Weights of a small image classifier: 3.09M parameters, 28.5 epochs.
Rows from block 4 of a small image classifier, named by matrix and row number. Rows with one number belong to one channel. Each number is 200 + 40 x the weight over its row's rms, rounded and kept within 0 to 999. All counts start at 0.
After each channel's rows are labels from the 100 images, of 14976, where the channel reaches its highest value: "top examples" is what is common among them. Only what is clearly more common there than usual is listed. The data: retinal OCT scans (Kermany 2017).
# convs1: grouped (4 groups) 3x3 conv (model.blocks.4.convs.1.weight, 192x48x3x3, each kernel summed), inputs within the group 0-47
# convs2: expand pointwise conv (model.blocks.4.convs.2.weight, 384x192x1x1, transposed), outputs 0-76

convs1.71,156,200,200,200,180,187,200,200,256,200,180,200,199,172,201,217,133,200,230,202,200,200,235,200,201,200,209,0,203,200,230,192,199,200,201,297,200,200,203,200,201,200,200,200,200,200,200,173
convs2.71,181,253,215,287,181,225,198,176,201,184,200,199,131,200,192,199,201,235,199,59,199,199,210,200,165,202,199,200,200,122,178,200,200,204,251,199,205,199,201,146,203,200,200,200,200,199,232,175,404,200,302,214,221,200,199,195,186,212,200,200,167,200,185,120,197,200,184,173,145,200,182,136,199,202,204,201,201
top examples: finding: choroidal neovascularization

convs1.105,186,193,259,200,200,154,255,178,200,202,187,224,200,200,157,200,237,187,200,243,197,180,200,167,188,200,204,200,60,201,200,200,193,218,200,200,200,200,28,255,199,170,200,122,200,200,200,201
convs2.105,200,187,200,110,200,158,190,209,203,201,200,209,201,207,203,200,200,200,200,292,330,217,215,199,221,144,200,198,201,0,199,201,199,176,199,203,154,200,276,290,308,200,200,200,200,208,163,200,201,200,38,201,195,200,199,200,120,189,200,200,205,200,200,225,202,200,199,199,200,200,199,201,201,200,200,185,198
top examples: finding: choroidal neovascularization; finding: diabetic macular edema

convs1.122,184,119,200,200,200,231,162,150,200,196,247,234,200,200,167,200,188,203,200,185,175,226,200,233,205,200,393,200,130,163,201,143,200,212,200,211,200,200,220,251,199,222,200,114,200,200,200,195
convs2.122,205,203,230,200,175,160,201,186,192,214,200,174,200,140,201,195,186,189,199,197,202,200,195,199,202,175,187,200,139,200,23,200,192,199,201,228,201,257,205,202,192,200,208,200,200,262,201,201,153,199,200,206,203,200,204,153,200,180,200,209,194,200,265,173,197,200,246,180,200,197,201,202,206,210,202,201,185
top examples: finding: diabetic macular edema

convs1.44,200,220,200,200,200,204,199,200,200,197,200,178,200,200,200,199,200,218,199,200,200,196,159,200,200,280,200,200,200,200,208,182,119,199,348,200,186,192,200,200,241,133,244,200,43,275,196,200
convs2.44,186,188,202,61,229,197,236,150,191,198,200,192,255,254,258,199,227,201,200,301,214,221,200,200,200,198,193,206,210,200,199,199,201,197,165,203,175,200,201,197,200,200,200,200,202,199,187,199,182,119,201,201,242,200,204,196,196,200,200,200,203,200,200,188,200,200,189,201,201,200,220,230,198,193,199,63,197
top examples: finding: choroidal neovascularization

convs1.3,200,207,200,200,200,199,200,200,200,137,200,190,200,200,200,200,200,216,200,200,200,200,277,200,200,325,200,200,200,200,200,197,152,200,237,200,179,205,200,200,184,128,388,200,275,211,196,200
convs2.3,206,200,200,177,201,200,65,189,192,169,200,200,200,199,193,198,197,123,200,190,86,216,200,201,261,200,202,200,203,298,178,200,200,57,202,199,200,200,202,214,215,200,200,200,200,200,194,199,53,200,200,201,174,200,216,196,203,221,200,200,200,200,125,200,201,200,199,124,200,200,126,203,195,216,201,198,199
top examples: finding: choroidal neovascularization

convs1.84,194,200,200,222,205,175,200,200,126,201,178,200,185,214,200,59,339,200,95,204,201,200,159,199,200,200,225,122,199,199,241,193,200,199,239,211,200,200,199,200,278,200,200,200,200,200,199,167
convs2.84,200,142,200,197,200,200,179,190,200,200,200,200,200,201,198,198,158,209,200,192,197,199,200,200,212,200,188,194,200,559,188,198,203,200,220,201,200,202,200,229,200,200,200,200,201,200,200,199,196,205,208,188,195,205,200,199,200,200,200,200,202,200,200,199,200,200,213,198,226,200,188,205,202,215,208,200,201
top examples: finding: choroidal neovascularization

convs1.174,200,200,200,231,200,200,200,174,200,169,150,197,308,249,199,200,200,200,200,200,296,200,200,200,200,200,231,200,200,200,200,200,199,200,200,202,200,200,200,177,200,200,200,200,200,200,416,200
convs2.174,201,147,200,214,157,194,200,201,201,200,200,199,200,199,255,201,200,156,200,173,200,235,200,200,203,201,199,200,198,111,202,311,200,179,209,201,200,199,203,194,190,200,195,200,201,201,199,327,106,89,200,192,197,191,197,201,58,230,200,201,209,200,204,137,201,200,197,200,198,200,200,201,205,214,213,267,195
top examples: finding: diabetic macular edema

convs1.27,200,193,200,200,200,205,200,200,200,205,200,193,200,200,200,200,200,181,200,200,200,200,224,200,200,216,200,202,203,200,198,207,261,200,218,200,57,148,200,200,209,121,216,200,400,160,200,200
convs2.27,199,203,183,203,211,200,200,202,216,199,199,201,232,199,199,200,175,207,200,199,200,205,200,201,200,153,201,200,200,204,222,75,202,189,217,199,272,197,541,197,196,200,167,200,210,199,215,200,199,226,199,198,200,200,212,201,189,242,200,201,207,200,203,206,200,200,255,160,200,200,200,201,190,170,200,193,204
top examples: finding: normal

convs1.155,200,200,200,5,200,200,200,190,200,159,272,219,217,146,200,200,195,200,200,201,180,200,200,200,200,200,120,200,200,200,200,200,200,200,200,233,200,200,200,58,200,200,200,200,200,200,210,200
convs2.155,200,200,188,228,199,200,200,200,195,201,200,200,200,203,200,223,173,200,200,199,199,200,200,200,200,200,202,200,196,156,200,200,200,197,201,238,200,200,327,202,205,200,200,200,309,210,215,200,201,198,354,201,200,200,200,200,200,200,200,200,199,200,200,213,200,200,200,200,200,200,199,183,200,201,200,201,202
top examples: finding: diabetic macular edema

convs1.59,244,200,200,217,133,243,200,200,70,200,205,200,183,198,200,133,167,200,255,234,200,200,156,200,200,200,217,116,198,200,218,214,200,200,220,308,200,200,200,200,338,200,200,200,204,200,200,184
convs2.59,199,198,200,223,270,193,191,200,207,200,200,190,200,201,174,252,199,201,200,268,194,202,200,201,200,200,200,200,216,201,204,332,200,200,199,252,200,200,201,208,199,200,185,200,181,200,200,224,199,201,190,200,199,200,201,200,209,220,200,199,200,200,201,211,201,200,202,200,202,200,201,200,199,154,160,195,201
top examples: finding: normal

convs1.177,200,200,200,45,200,200,200,280,200,241,80,193,285,131,200,200,199,200,200,200,212,200,200,200,200,200,325,200,200,200,199,200,200,200,200,153,200,200,200,207,200,200,200,200,200,200,186,200
convs2.177,257,246,200,201,202,198,345,201,318,199,200,199,200,198,200,199,211,199,200,219,200,223,200,199,200,200,207,179,203,200,112,232,200,114,199,199,201,200,200,160,200,200,179,200,204,200,199,82,210,201,201,200,197,200,202,200,203,179,200,199,268,200,319,208,198,200,198,201,210,200,184,200,200,196,248,195,200
top examples: finding: drusen

convs1.55,208,200,200,235,279,198,200,200,150,200,208,200,212,298,195,248,253,200,125,200,207,200,189,200,200,200,205,184,204,200,255,217,200,200,193,210,200,200,200,203,134,200,200,200,200,200,201,394
convs2.55,171,200,202,200,104,205,200,172,200,200,200,252,200,201,240,201,200,200,200,202,197,200,200,200,209,200,237,200,201,101,201,200,200,131,200,160,200,193,199,203,201,200,199,200,201,201,200,207,201,200,200,201,200,121,215,200,90,200,200,189,200,200,201,199,200,200,99,200,215,200,200,130,200,144,197,189,200
top examples: finding: diabetic macular edema

convs1.73,147,199,200,196,214,213,200,200,271,200,240,200,182,222,200,330,205,200,21,174,200,200,194,200,199,200,179,106,199,200,249,194,197,200,206,208,200,200,199,170,239,200,200,200,228,200,200,165
convs2.73,199,153,199,203,213,203,190,167,200,186,200,201,200,202,210,200,226,190,199,89,205,194,236,200,256,200,17,200,200,200,217,206,198,197,194,199,200,200,199,91,197,200,194,200,211,200,196,200,203,198,201,191,186,200,181,198,201,200,200,193,152,200,195,0,200,200,139,198,200,200,249,132,203,200,199,216,206
top examples: finding: choroidal neovascularization

convs1.76,342,200,200,200,255,120,200,200,202,201,200,200,139,297,202,298,140,200,265,197,200,200,186,201,194,200,202,143,200,199,204,227,200,200,200,141,200,200,201,200,292,200,200,200,200,200,194,221
convs2.76,196,212,200,201,205,200,196,200,197,202,200,200,201,200,340,200,193,236,201,180,198,201,200,200,201,199,216,273,182,198,198,212,200,200,201,199,200,200,200,201,224,200,200,200,160,191,197,199,200,74,200,195,200,200,255,200,159,201,200,199,216,200,200,198,200,200,264,200,199,200,193,201,199,201,206,198,199
top examples: finding: normal

convs1.129,215,174,200,200,200,402,233,91,200,191,201,200,200,200,213,200,215,207,200,181,185,183,200,189,195,200,160,200,232,159,198,190,200,219,200,270,200,200,278,189,200,201,200,266,200,200,200,221
convs2.129,200,200,200,142,200,199,202,160,237,200,200,185,148,193,201,151,204,27,199,201,311,200,200,201,200,200,174,199,208,187,146,251,200,191,195,198,203,199,254,198,203,200,190,200,199,210,385,201,195,169,163,200,200,200,200,192,202,200,200,200,200,200,205,197,196,200,202,200,200,200,200,237,199,168,199,200,200
top examples: finding: diabetic macular edema

convs1.88,177,200,200,200,185,305,200,200,384,200,198,200,202,116,200,181,104,200,227,198,200,200,198,200,201,200,160,166,202,200,204,130,200,200,196,276,200,200,200,200,182,200,200,200,201,200,200,193
convs2.88,201,211,200,210,200,213,200,201,308,200,200,192,200,200,191,201,206,163,200,204,198,198,200,198,200,197,232,201,200,210,202,190,200,642,202,200,200,200,200,162,190,200,200,200,200,200,200,197,190,190,120,204,199,200,199,200,214,200,200,200,198,200,202,200,200,200,199,200,200,200,203,199,200,200,205,200,200
top examples: finding: drusen

convs1.36,200,205,200,200,200,202,200,200,200,260,200,204,200,200,200,200,200,200,200,200,200,200,390,200,200,165,200,200,200,200,200,190,295,199,233,200,269,226,200,200,199,186,162,200,334,225,203,200
convs2.36,199,199,203,199,198,199,210,238,353,207,200,199,184,187,187,198,193,200,200,157,236,210,200,202,200,199,213,199,200,383,200,272,200,201,181,198,253,209,0,252,268,200,200,200,127,200,216,199,200,220,201,200,198,200,186,199,200,197,200,200,165,200,199,200,202,200,200,200,200,200,206,229,200,189,200,199,203
top examples: finding: normal

convs1.85,210,200,200,200,311,144,200,200,118,187,200,200,192,304,200,267,184,200,94,249,200,200,204,200,203,200,198,235,197,200,172,345,201,200,212,168,200,200,201,199,173,200,200,201,199,200,200,215
convs2.85,189,290,199,31,199,205,176,200,217,200,200,213,200,198,215,172,207,200,200,194,190,257,200,199,195,204,220,200,204,99,196,200,200,30,214,195,226,200,253,274,198,200,201,200,202,197,209,201,338,200,203,200,200,200,213,199,211,214,200,200,252,200,200,200,200,200,252,200,200,200,313,47,216,201,200,206,200
top examples: finding: diabetic macular edema; finding: drusen

convs1.57,182,200,200,192,129,210,200,200,128,200,200,200,202,211,200,59,119,200,165,200,201,200,206,200,200,200,214,98,203,200,246,160,200,200,201,48,200,200,201,201,203,200,200,200,200,200,200,227
convs2.57,199,238,185,205,188,200,201,181,254,200,200,189,200,200,201,200,200,200,200,203,424,164,200,200,271,200,245,200,200,289,200,200,200,103,199,189,270,200,237,203,200,200,200,200,200,188,197,200,199,200,202,200,200,234,198,205,196,233,200,175,324,200,209,197,200,200,384,200,200,192,207,196,199,202,206,307,200
top examples: finding: diabetic macular edema

convs1.150,200,200,200,201,200,200,200,196,200,217,53,220,214,187,200,200,203,200,200,201,194,200,200,200,200,200,64,202,200,200,199,200,200,200,200,150,200,200,200,273,200,200,200,200,200,200,34,200
convs2.150,221,204,201,207,201,206,254,144,194,200,200,202,337,200,200,199,202,199,200,197,225,208,200,196,198,200,197,200,196,93,200,200,196,143,206,200,797,206,259,200,271,200,200,200,200,174,165,200,196,128,200,199,199,200,194,199,203,199,200,200,197,200,200,200,200,200,200,193,200,200,202,168,196,223,200,203,199
top examples: finding: normal

convs1.8,200,204,200,200,200,201,200,200,200,219,200,196,200,200,200,200,200,181,200,200,200,200,308,200,200,123,200,200,200,200,200,196,313,200,206,200,341,153,200,200,205,247,170,200,339,167,189,200
convs2.8,200,201,191,181,171,198,200,129,195,199,200,200,0,199,201,182,200,182,200,200,192,202,200,199,200,203,185,200,193,166,200,275,173,217,189,197,208,206,198,201,200,200,213,200,203,200,260,202,200,202,201,200,209,200,201,200,205,199,200,199,197,200,201,196,200,200,200,201,200,200,200,199,224,213,200,219,197
top examples: finding: normal

convs1.24,200,212,200,200,200,199,200,200,200,182,200,199,200,200,200,200,200,199,200,200,200,200,276,200,200,38,200,199,200,200,201,187,191,201,196,200,279,63,200,200,204,73,184,200,182,154,200,200
convs2.24,200,198,198,200,200,187,172,376,237,203,199,200,193,199,202,196,203,200,200,209,138,0,200,202,200,177,202,201,201,220,172,201,201,198,203,200,401,190,51,189,196,200,200,200,199,200,0,201,199,201,324,201,199,200,198,201,203,201,200,199,201,200,201,199,198,200,200,203,200,200,200,198,0,159,200,203,219
top examples: finding: choroidal neovascularization

convs1.42,200,204,200,200,200,200,200,200,200,152,200,202,200,200,200,200,200,175,202,200,200,201,318,200,200,99,200,200,200,200,204,202,236,198,211,200,251,109,200,200,207,166,127,200,31,150,207,200
convs2.42,177,205,199,146,197,205,157,181,107,200,200,271,142,193,199,199,192,203,200,181,305,65,200,192,179,272,133,198,201,200,233,237,161,205,198,209,287,212,107,131,79,200,200,200,193,203,176,200,197,207,200,200,199,200,201,194,201,199,200,201,200,200,314,192,199,200,205,219,200,200,205,0,200,210,201,192,220
top examples: finding: normal

convs1.2,200,204,200,200,200,196,200,200,200,191,200,184,200,200,200,200,200,192,200,200,200,200,305,200,200,167,200,201,194,200,205,226,289,200,247,200,135,140,200,200,193,254,217,200,405,185,200,200
convs2.2,201,199,200,200,200,199,200,193,198,201,199,205,226,201,202,201,202,200,210,219,47,0,200,199,207,245,198,200,243,199,202,179,200,182,233,200,525,206,284,227,180,200,200,200,200,200,181,217,200,201,200,233,199,200,200,198,199,209,200,199,29,200,199,187,200,200,200,187,200,200,205,185,182,200,200,200,202
top examples: finding: normal

convs1.70,158,199,200,191,158,235,200,200,252,200,195,200,197,219,199,268,176,200,21,200,200,200,238,201,200,200,185,344,194,201,227,175,199,200,200,245,200,200,200,186,210,200,200,200,200,200,200,272
convs2.70,200,222,199,159,0,181,129,193,200,195,200,204,200,200,224,202,215,223,200,298,197,201,198,185,326,200,199,198,215,226,215,79,200,443,61,202,200,200,149,201,199,200,200,200,199,200,148,212,199,201,67,185,125,200,202,196,135,189,200,193,324,200,197,186,201,200,235,200,200,200,201,196,190,200,213,194,201
top examples: finding: choroidal neovascularization

convs1.134,129,195,200,200,200,204,187,210,200,199,193,132,200,200,188,200,208,189,200,236,283,164,200,196,233,200,184,200,422,201,196,200,257,216,200,202,200,200,202,193,188,187,200,159,200,185,200,224
convs2.134,200,203,198,196,231,194,372,206,225,200,200,199,200,200,200,206,200,322,200,169,199,257,200,203,200,199,202,257,260,160,205,251,200,198,209,231,200,200,199,197,201,200,200,200,203,198,214,164,201,169,101,207,199,200,201,200,296,198,200,200,199,200,167,195,199,200,201,172,198,200,355,192,226,193,264,203,179
top examples: finding: normal

convs1.163,200,200,200,318,200,200,200,257,200,207,219,184,228,147,200,200,200,200,200,201,157,200,200,201,200,200,159,204,200,200,199,200,206,200,200,162,207,200,200,267,200,200,200,200,200,200,0,200
convs2.163,200,202,200,199,194,193,200,193,197,191,200,200,196,200,205,200,199,201,200,200,200,190,200,201,200,200,262,197,200,202,227,198,200,197,201,200,200,200,301,178,209,200,200,200,200,202,215,197,178,199,202,200,201,200,198,200,202,196,200,200,207,200,186,200,200,200,199,200,200,200,200,206,202,378,200,107,199
top examples: finding: diabetic macular edema

convs1.0,200,196,200,200,200,198,200,200,200,126,200,212,200,200,200,200,200,171,200,200,200,200,149,200,200,294,200,200,200,200,201,247,232,201,212,200,298,162,200,200,227,284,15,200,242,204,180,200
convs2.0,200,200,199,187,151,201,200,202,183,200,200,200,200,200,199,200,201,211,200,205,167,204,200,200,201,200,203,200,200,177,201,200,200,208,178,200,200,200,222,200,200,200,200,200,219,188,205,200,200,200,148,200,200,200,199,200,196,169,200,200,180,200,200,200,200,200,199,210,200,200,200,197,288,390,200,183,201
top examples: finding: diabetic macular edema

convs1.190,200,200,200,239,200,200,201,43,200,230,64,225,178,225,200,200,204,200,200,180,199,200,200,199,200,200,114,198,200,200,200,200,200,200,200,151,200,200,200,295,200,200,200,200,200,200,98,200
convs2.190,199,200,200,253,205,196,219,197,62,200,199,200,350,202,200,200,202,207,200,191,192,181,200,199,200,270,173,200,200,171,200,162,204,170,211,201,227,186,200,210,203,200,200,200,200,184,166,198,199,213,280,199,200,200,200,200,200,200,200,200,230,200,201,204,203,200,193,174,200,200,201,203,195,182,199,193,199
top examples: finding: normal

convs1.43,200,204,200,200,200,200,200,200,200,255,200,203,200,200,200,200,200,195,200,200,200,200,216,200,200,193,200,201,203,200,199,206,408,199,193,200,276,187,200,200,192,197,123,200,334,192,201,199
convs2.43,200,200,200,201,111,199,203,200,199,200,200,200,236,198,212,200,201,165,200,200,205,201,200,200,200,212,197,200,202,152,200,308,200,203,191,200,217,206,275,201,184,200,200,200,199,200,227,199,200,159,152,200,337,200,201,200,187,200,200,199,196,200,203,200,197,200,199,200,200,200,204,180,202,198,199,271,201
top examples: finding: normal

convs1.1,200,186,200,200,200,202,200,200,200,164,200,160,200,200,200,200,200,207,200,200,200,200,290,200,200,387,200,200,200,200,200,221,144,202,139,200,290,217,200,200,164,275,285,200,172,206,200,200
convs2.1,200,200,200,0,211,200,202,180,200,198,200,201,200,200,200,201,220,155,200,201,201,284,200,200,192,200,200,200,200,107,195,200,200,129,208,202,200,200,200,209,200,200,200,200,200,200,224,191,189,208,283,196,175,200,196,200,200,184,200,200,200,200,202,201,200,200,206,200,200,200,188,200,171,451,200,197,198
top examples: finding: diabetic macular edema

convs1.47,200,204,200,200,200,196,200,200,200,234,200,155,200,200,201,200,200,217,201,200,200,200,189,200,200,123,200,200,200,200,199,267,119,199,135,200,133,128,200,200,189,288,33,200,170,274,210,200
convs2.47,200,198,200,199,201,200,204,200,212,198,200,208,200,199,200,210,199,200,200,298,190,179,200,199,200,200,179,195,157,211,196,61,200,219,187,197,200,199,201,155,202,200,199,200,330,194,224,237,200,199,192,200,195,200,188,200,200,186,200,199,204,200,200,161,201,200,199,196,200,200,202,208,181,200,199,200,200
top examples: finding: choroidal neovascularization

convs1.110,309,123,200,200,200,187,203,179,200,200,337,214,200,200,229,200,207,211,197,215,160,238,200,249,181,200,307,200,169,201,200,178,224,198,200,202,200,200,219,305,221,257,200,138,200,200,200,201
convs2.110,209,213,243,200,200,59,198,163,207,207,217,188,199,229,188,200,217,201,196,202,201,200,200,198,207,200,198,200,199,167,202,200,352,201,199,244,200,166,196,200,201,200,213,200,200,225,199,179,107,200,200,167,193,200,198,212,199,255,200,213,183,200,165,199,198,199,155,115,201,175,200,108,210,199,199,200,196
top examples: finding: diabetic macular edema

convs1.95,192,200,200,98,96,315,200,200,209,198,220,200,194,329,200,232,167,200,141,200,137,200,201,200,200,209,207,155,216,200,201,210,200,200,199,284,200,200,200,201,271,200,200,200,200,200,200,231
convs2.95,193,200,190,192,206,200,204,200,203,200,200,200,200,199,97,200,200,181,200,187,214,200,200,200,200,200,200,201,199,0,220,200,200,218,192,198,200,200,199,201,203,200,200,200,188,199,201,209,159,200,191,198,200,200,201,199,203,203,200,200,187,200,202,94,200,200,198,199,278,200,199,130,200,201,196,98,198
top examples: finding: diabetic macular edema

convs1.181,200,200,200,23,200,200,200,172,200,218,204,198,187,177,199,200,201,200,200,200,196,200,200,199,200,200,395,199,200,200,201,200,200,200,200,177,200,200,200,165,200,200,200,200,200,200,263,200
convs2.181,200,427,200,185,202,199,201,200,200,199,200,197,200,205,200,199,208,263,200,179,191,195,200,199,214,200,132,199,277,179,198,200,201,200,226,199,200,200,198,218,195,200,200,200,200,200,202,172,199,200,197,198,199,200,201,200,166,268,200,200,180,200,197,204,200,201,269,220,220,200,221,191,201,188,254,201,205
top examples: finding: choroidal neovascularization

convs1.13,200,206,200,200,200,202,200,200,200,232,200,150,200,200,200,200,200,174,200,200,200,200,202,200,200,433,200,200,200,200,197,222,165,200,243,200,168,144,200,200,181,192,289,200,247,211,192,200
convs2.13,199,202,199,142,215,211,201,201,199,200,200,197,200,201,259,194,185,104,200,195,200,209,200,200,200,200,179,201,191,674,200,201,200,200,199,206,200,200,200,198,197,200,200,200,200,200,201,200,197,199,199,198,202,200,194,200,200,199,200,198,198,200,197,197,201,200,159,200,182,200,235,376,199,154,200,198,204
top examples: finding: choroidal neovascularization

convs1.69,112,202,200,192,178,244,200,200,124,205,245,200,199,287,200,152,141,200,81,202,200,200,173,200,200,200,206,223,192,200,203,138,200,201,202,135,200,200,200,200,279,200,200,200,200,200,200,325
convs2.69,203,165,199,201,72,200,197,200,200,198,200,200,200,202,200,207,192,200,200,256,102,202,200,200,200,200,186,200,200,174,200,199,200,200,200,200,200,200,207,200,201,200,200,200,200,198,202,200,200,200,201,200,197,200,200,196,200,268,200,195,149,200,203,437,200,200,0,200,200,182,200,202,200,200,200,178,200
top examples: finding: choroidal neovascularization

convs1.4,200,220,200,200,200,213,200,200,200,210,200,104,200,200,200,200,200,182,200,200,200,200,203,199,200,245,200,202,200,200,199,179,151,200,159,200,277,280,200,200,189,287,4,200,209,241,204,200
convs2.4,199,198,199,263,185,200,147,175,200,165,200,200,200,200,240,200,201,212,199,206,201,201,206,200,156,200,204,200,200,179,202,200,201,197,193,200,197,200,197,201,207,200,199,200,205,200,199,215,200,184,209,210,200,200,230,200,165,219,200,201,200,200,121,200,199,200,224,216,200,200,219,27,195,229,199,203,205
top examples: finding: choroidal neovascularization

convs1.166,200,200,200,0,185,200,200,177,200,176,176,124,141,186,200,200,206,198,200,201,220,200,200,200,200,200,122,207,200,200,200,200,195,200,200,197,200,200,200,108,200,200,200,200,200,200,247,200
convs2.166,188,213,202,197,202,209,171,202,198,200,200,197,200,175,200,207,200,200,200,200,317,219,200,197,199,201,208,200,200,205,230,202,200,199,221,208,205,200,521,295,200,200,174,200,204,200,192,198,198,187,208,198,201,200,200,198,200,163,200,202,197,200,196,207,199,200,186,195,200,200,184,213,205,225,200,138,201
top examples: finding: diabetic macular edema

convs1.165,200,200,200,220,200,200,200,198,200,221,265,202,9,182,200,200,208,200,200,203,166,200,200,201,200,200,331,200,200,200,200,200,174,200,200,189,200,200,200,187,200,200,200,200,200,200,76,200
convs2.165,201,187,200,209,199,200,201,197,200,200,200,199,200,199,202,199,199,199,200,252,205,201,200,200,180,201,202,194,206,431,199,200,201,201,200,200,200,200,199,207,194,200,200,200,185,200,201,225,199,200,200,181,247,200,171,200,150,218,200,201,201,200,200,230,200,200,82,200,192,200,200,199,200,175,168,202,200
top examples: finding: choroidal neovascularization

convs1.79,91,200,200,200,241,190,200,200,229,200,183,200,227,278,200,218,182,200,9,196,200,200,188,200,200,200,199,108,196,200,224,235,200,200,194,256,200,200,200,215,263,200,200,200,200,200,200,210
convs2.79,170,200,197,227,207,199,136,190,203,200,200,178,201,211,143,201,199,0,200,99,132,200,200,198,161,216,202,199,136,200,202,189,201,285,238,204,200,199,212,198,180,200,200,200,203,199,198,211,200,197,1,207,201,200,201,199,211,176,200,200,198,200,200,192,200,200,157,200,200,206,171,194,200,199,202,201,200
top examples: finding: choroidal neovascularization

convs1.61,178,200,200,199,265,276,200,200,119,185,196,200,248,296,200,126,110,200,246,189,210,200,200,200,201,200,209,208,201,200,109,223,200,201,240,212,200,200,200,200,297,200,200,205,200,200,200,311
convs2.61,220,210,201,202,201,219,0,200,201,200,200,200,200,195,208,200,200,211,200,224,199,199,200,200,195,200,82,200,202,506,220,203,200,202,162,201,200,200,200,200,200,200,200,200,204,200,200,201,199,199,201,193,200,200,200,200,203,190,200,200,211,200,146,207,201,200,196,200,201,200,200,240,155,107,201,195,188
top examples: finding: choroidal neovascularization

convs1.146,200,200,200,350,200,200,200,31,200,246,192,181,221,238,200,200,200,200,200,200,152,200,200,200,200,200,225,200,200,200,203,200,200,201,200,186,200,200,200,316,200,200,200,200,200,200,133,200
convs2.146,200,187,145,180,177,172,200,278,172,200,201,200,207,198,204,227,184,213,197,201,367,179,200,201,201,225,193,200,241,180,192,200,200,273,236,203,188,244,211,204,219,200,200,200,169,196,353,170,260,201,171,200,200,200,187,199,205,200,200,145,202,200,215,200,200,200,199,199,200,200,186,211,197,200,201,201,202
top examples: finding: drusen

convs1.40,200,205,200,200,200,196,200,200,200,170,200,202,200,200,200,200,200,203,200,200,200,200,347,200,200,233,200,199,200,200,199,201,366,200,130,200,109,254,200,200,199,191,196,200,296,216,200,200
convs2.40,200,205,201,195,200,205,200,250,165,200,200,200,459,200,201,200,200,199,200,199,171,197,200,199,189,188,200,201,200,181,196,152,199,205,193,199,322,208,195,200,339,200,199,200,168,200,69,190,199,196,0,200,200,200,172,205,201,205,200,200,229,200,201,200,200,200,208,206,200,200,200,222,198,158,200,344,200
top examples: finding: normal

convs1.153,200,200,200,421,200,200,200,267,200,212,247,243,137,294,200,200,201,200,200,207,180,200,200,200,200,200,173,195,200,200,199,200,200,200,200,173,200,200,200,261,200,200,200,200,200,200,173,200
convs2.153,201,194,199,210,198,202,201,176,221,200,200,199,452,203,187,200,199,198,200,199,134,242,200,200,197,248,202,200,217,178,195,200,7,170,189,199,303,199,98,199,218,200,200,200,188,200,230,195,218,215,176,212,170,200,200,204,163,200,200,200,111,200,220,200,200,200,202,204,200,200,201,238,207,238,200,201,200
top examples: finding: normal

convs1.28,200,197,200,200,200,194,200,200,200,133,200,205,200,200,200,200,200,197,200,200,200,200,370,200,200,120,200,200,208,200,200,176,318,201,238,201,294,171,200,200,200,129,135,200,156,188,200,200
convs2.28,200,202,199,200,200,195,199,224,198,200,200,202,90,200,208,89,196,200,200,210,205,150,200,203,200,200,213,201,200,200,199,199,187,186,204,200,170,200,200,186,197,200,200,200,121,201,153,200,200,244,200,200,215,200,200,200,202,200,200,200,200,200,200,201,199,200,206,207,200,200,199,92,176,202,200,84,199
top examples: finding: normal

convs1.160,200,200,200,334,200,200,200,140,200,157,151,258,155,271,200,200,199,200,200,200,183,200,200,200,200,200,209,187,200,200,200,200,200,200,200,220,200,200,200,383,200,200,200,200,200,200,121,200
convs2.160,200,197,184,206,218,268,199,202,195,200,200,201,203,203,199,198,201,200,200,199,189,203,200,207,202,201,199,200,201,209,209,199,200,200,200,200,205,232,207,201,199,200,194,200,200,200,201,241,196,192,201,198,201,88,202,198,189,198,200,202,208,200,203,200,200,200,193,188,200,200,196,174,195,114,200,385,212
top examples: finding: normal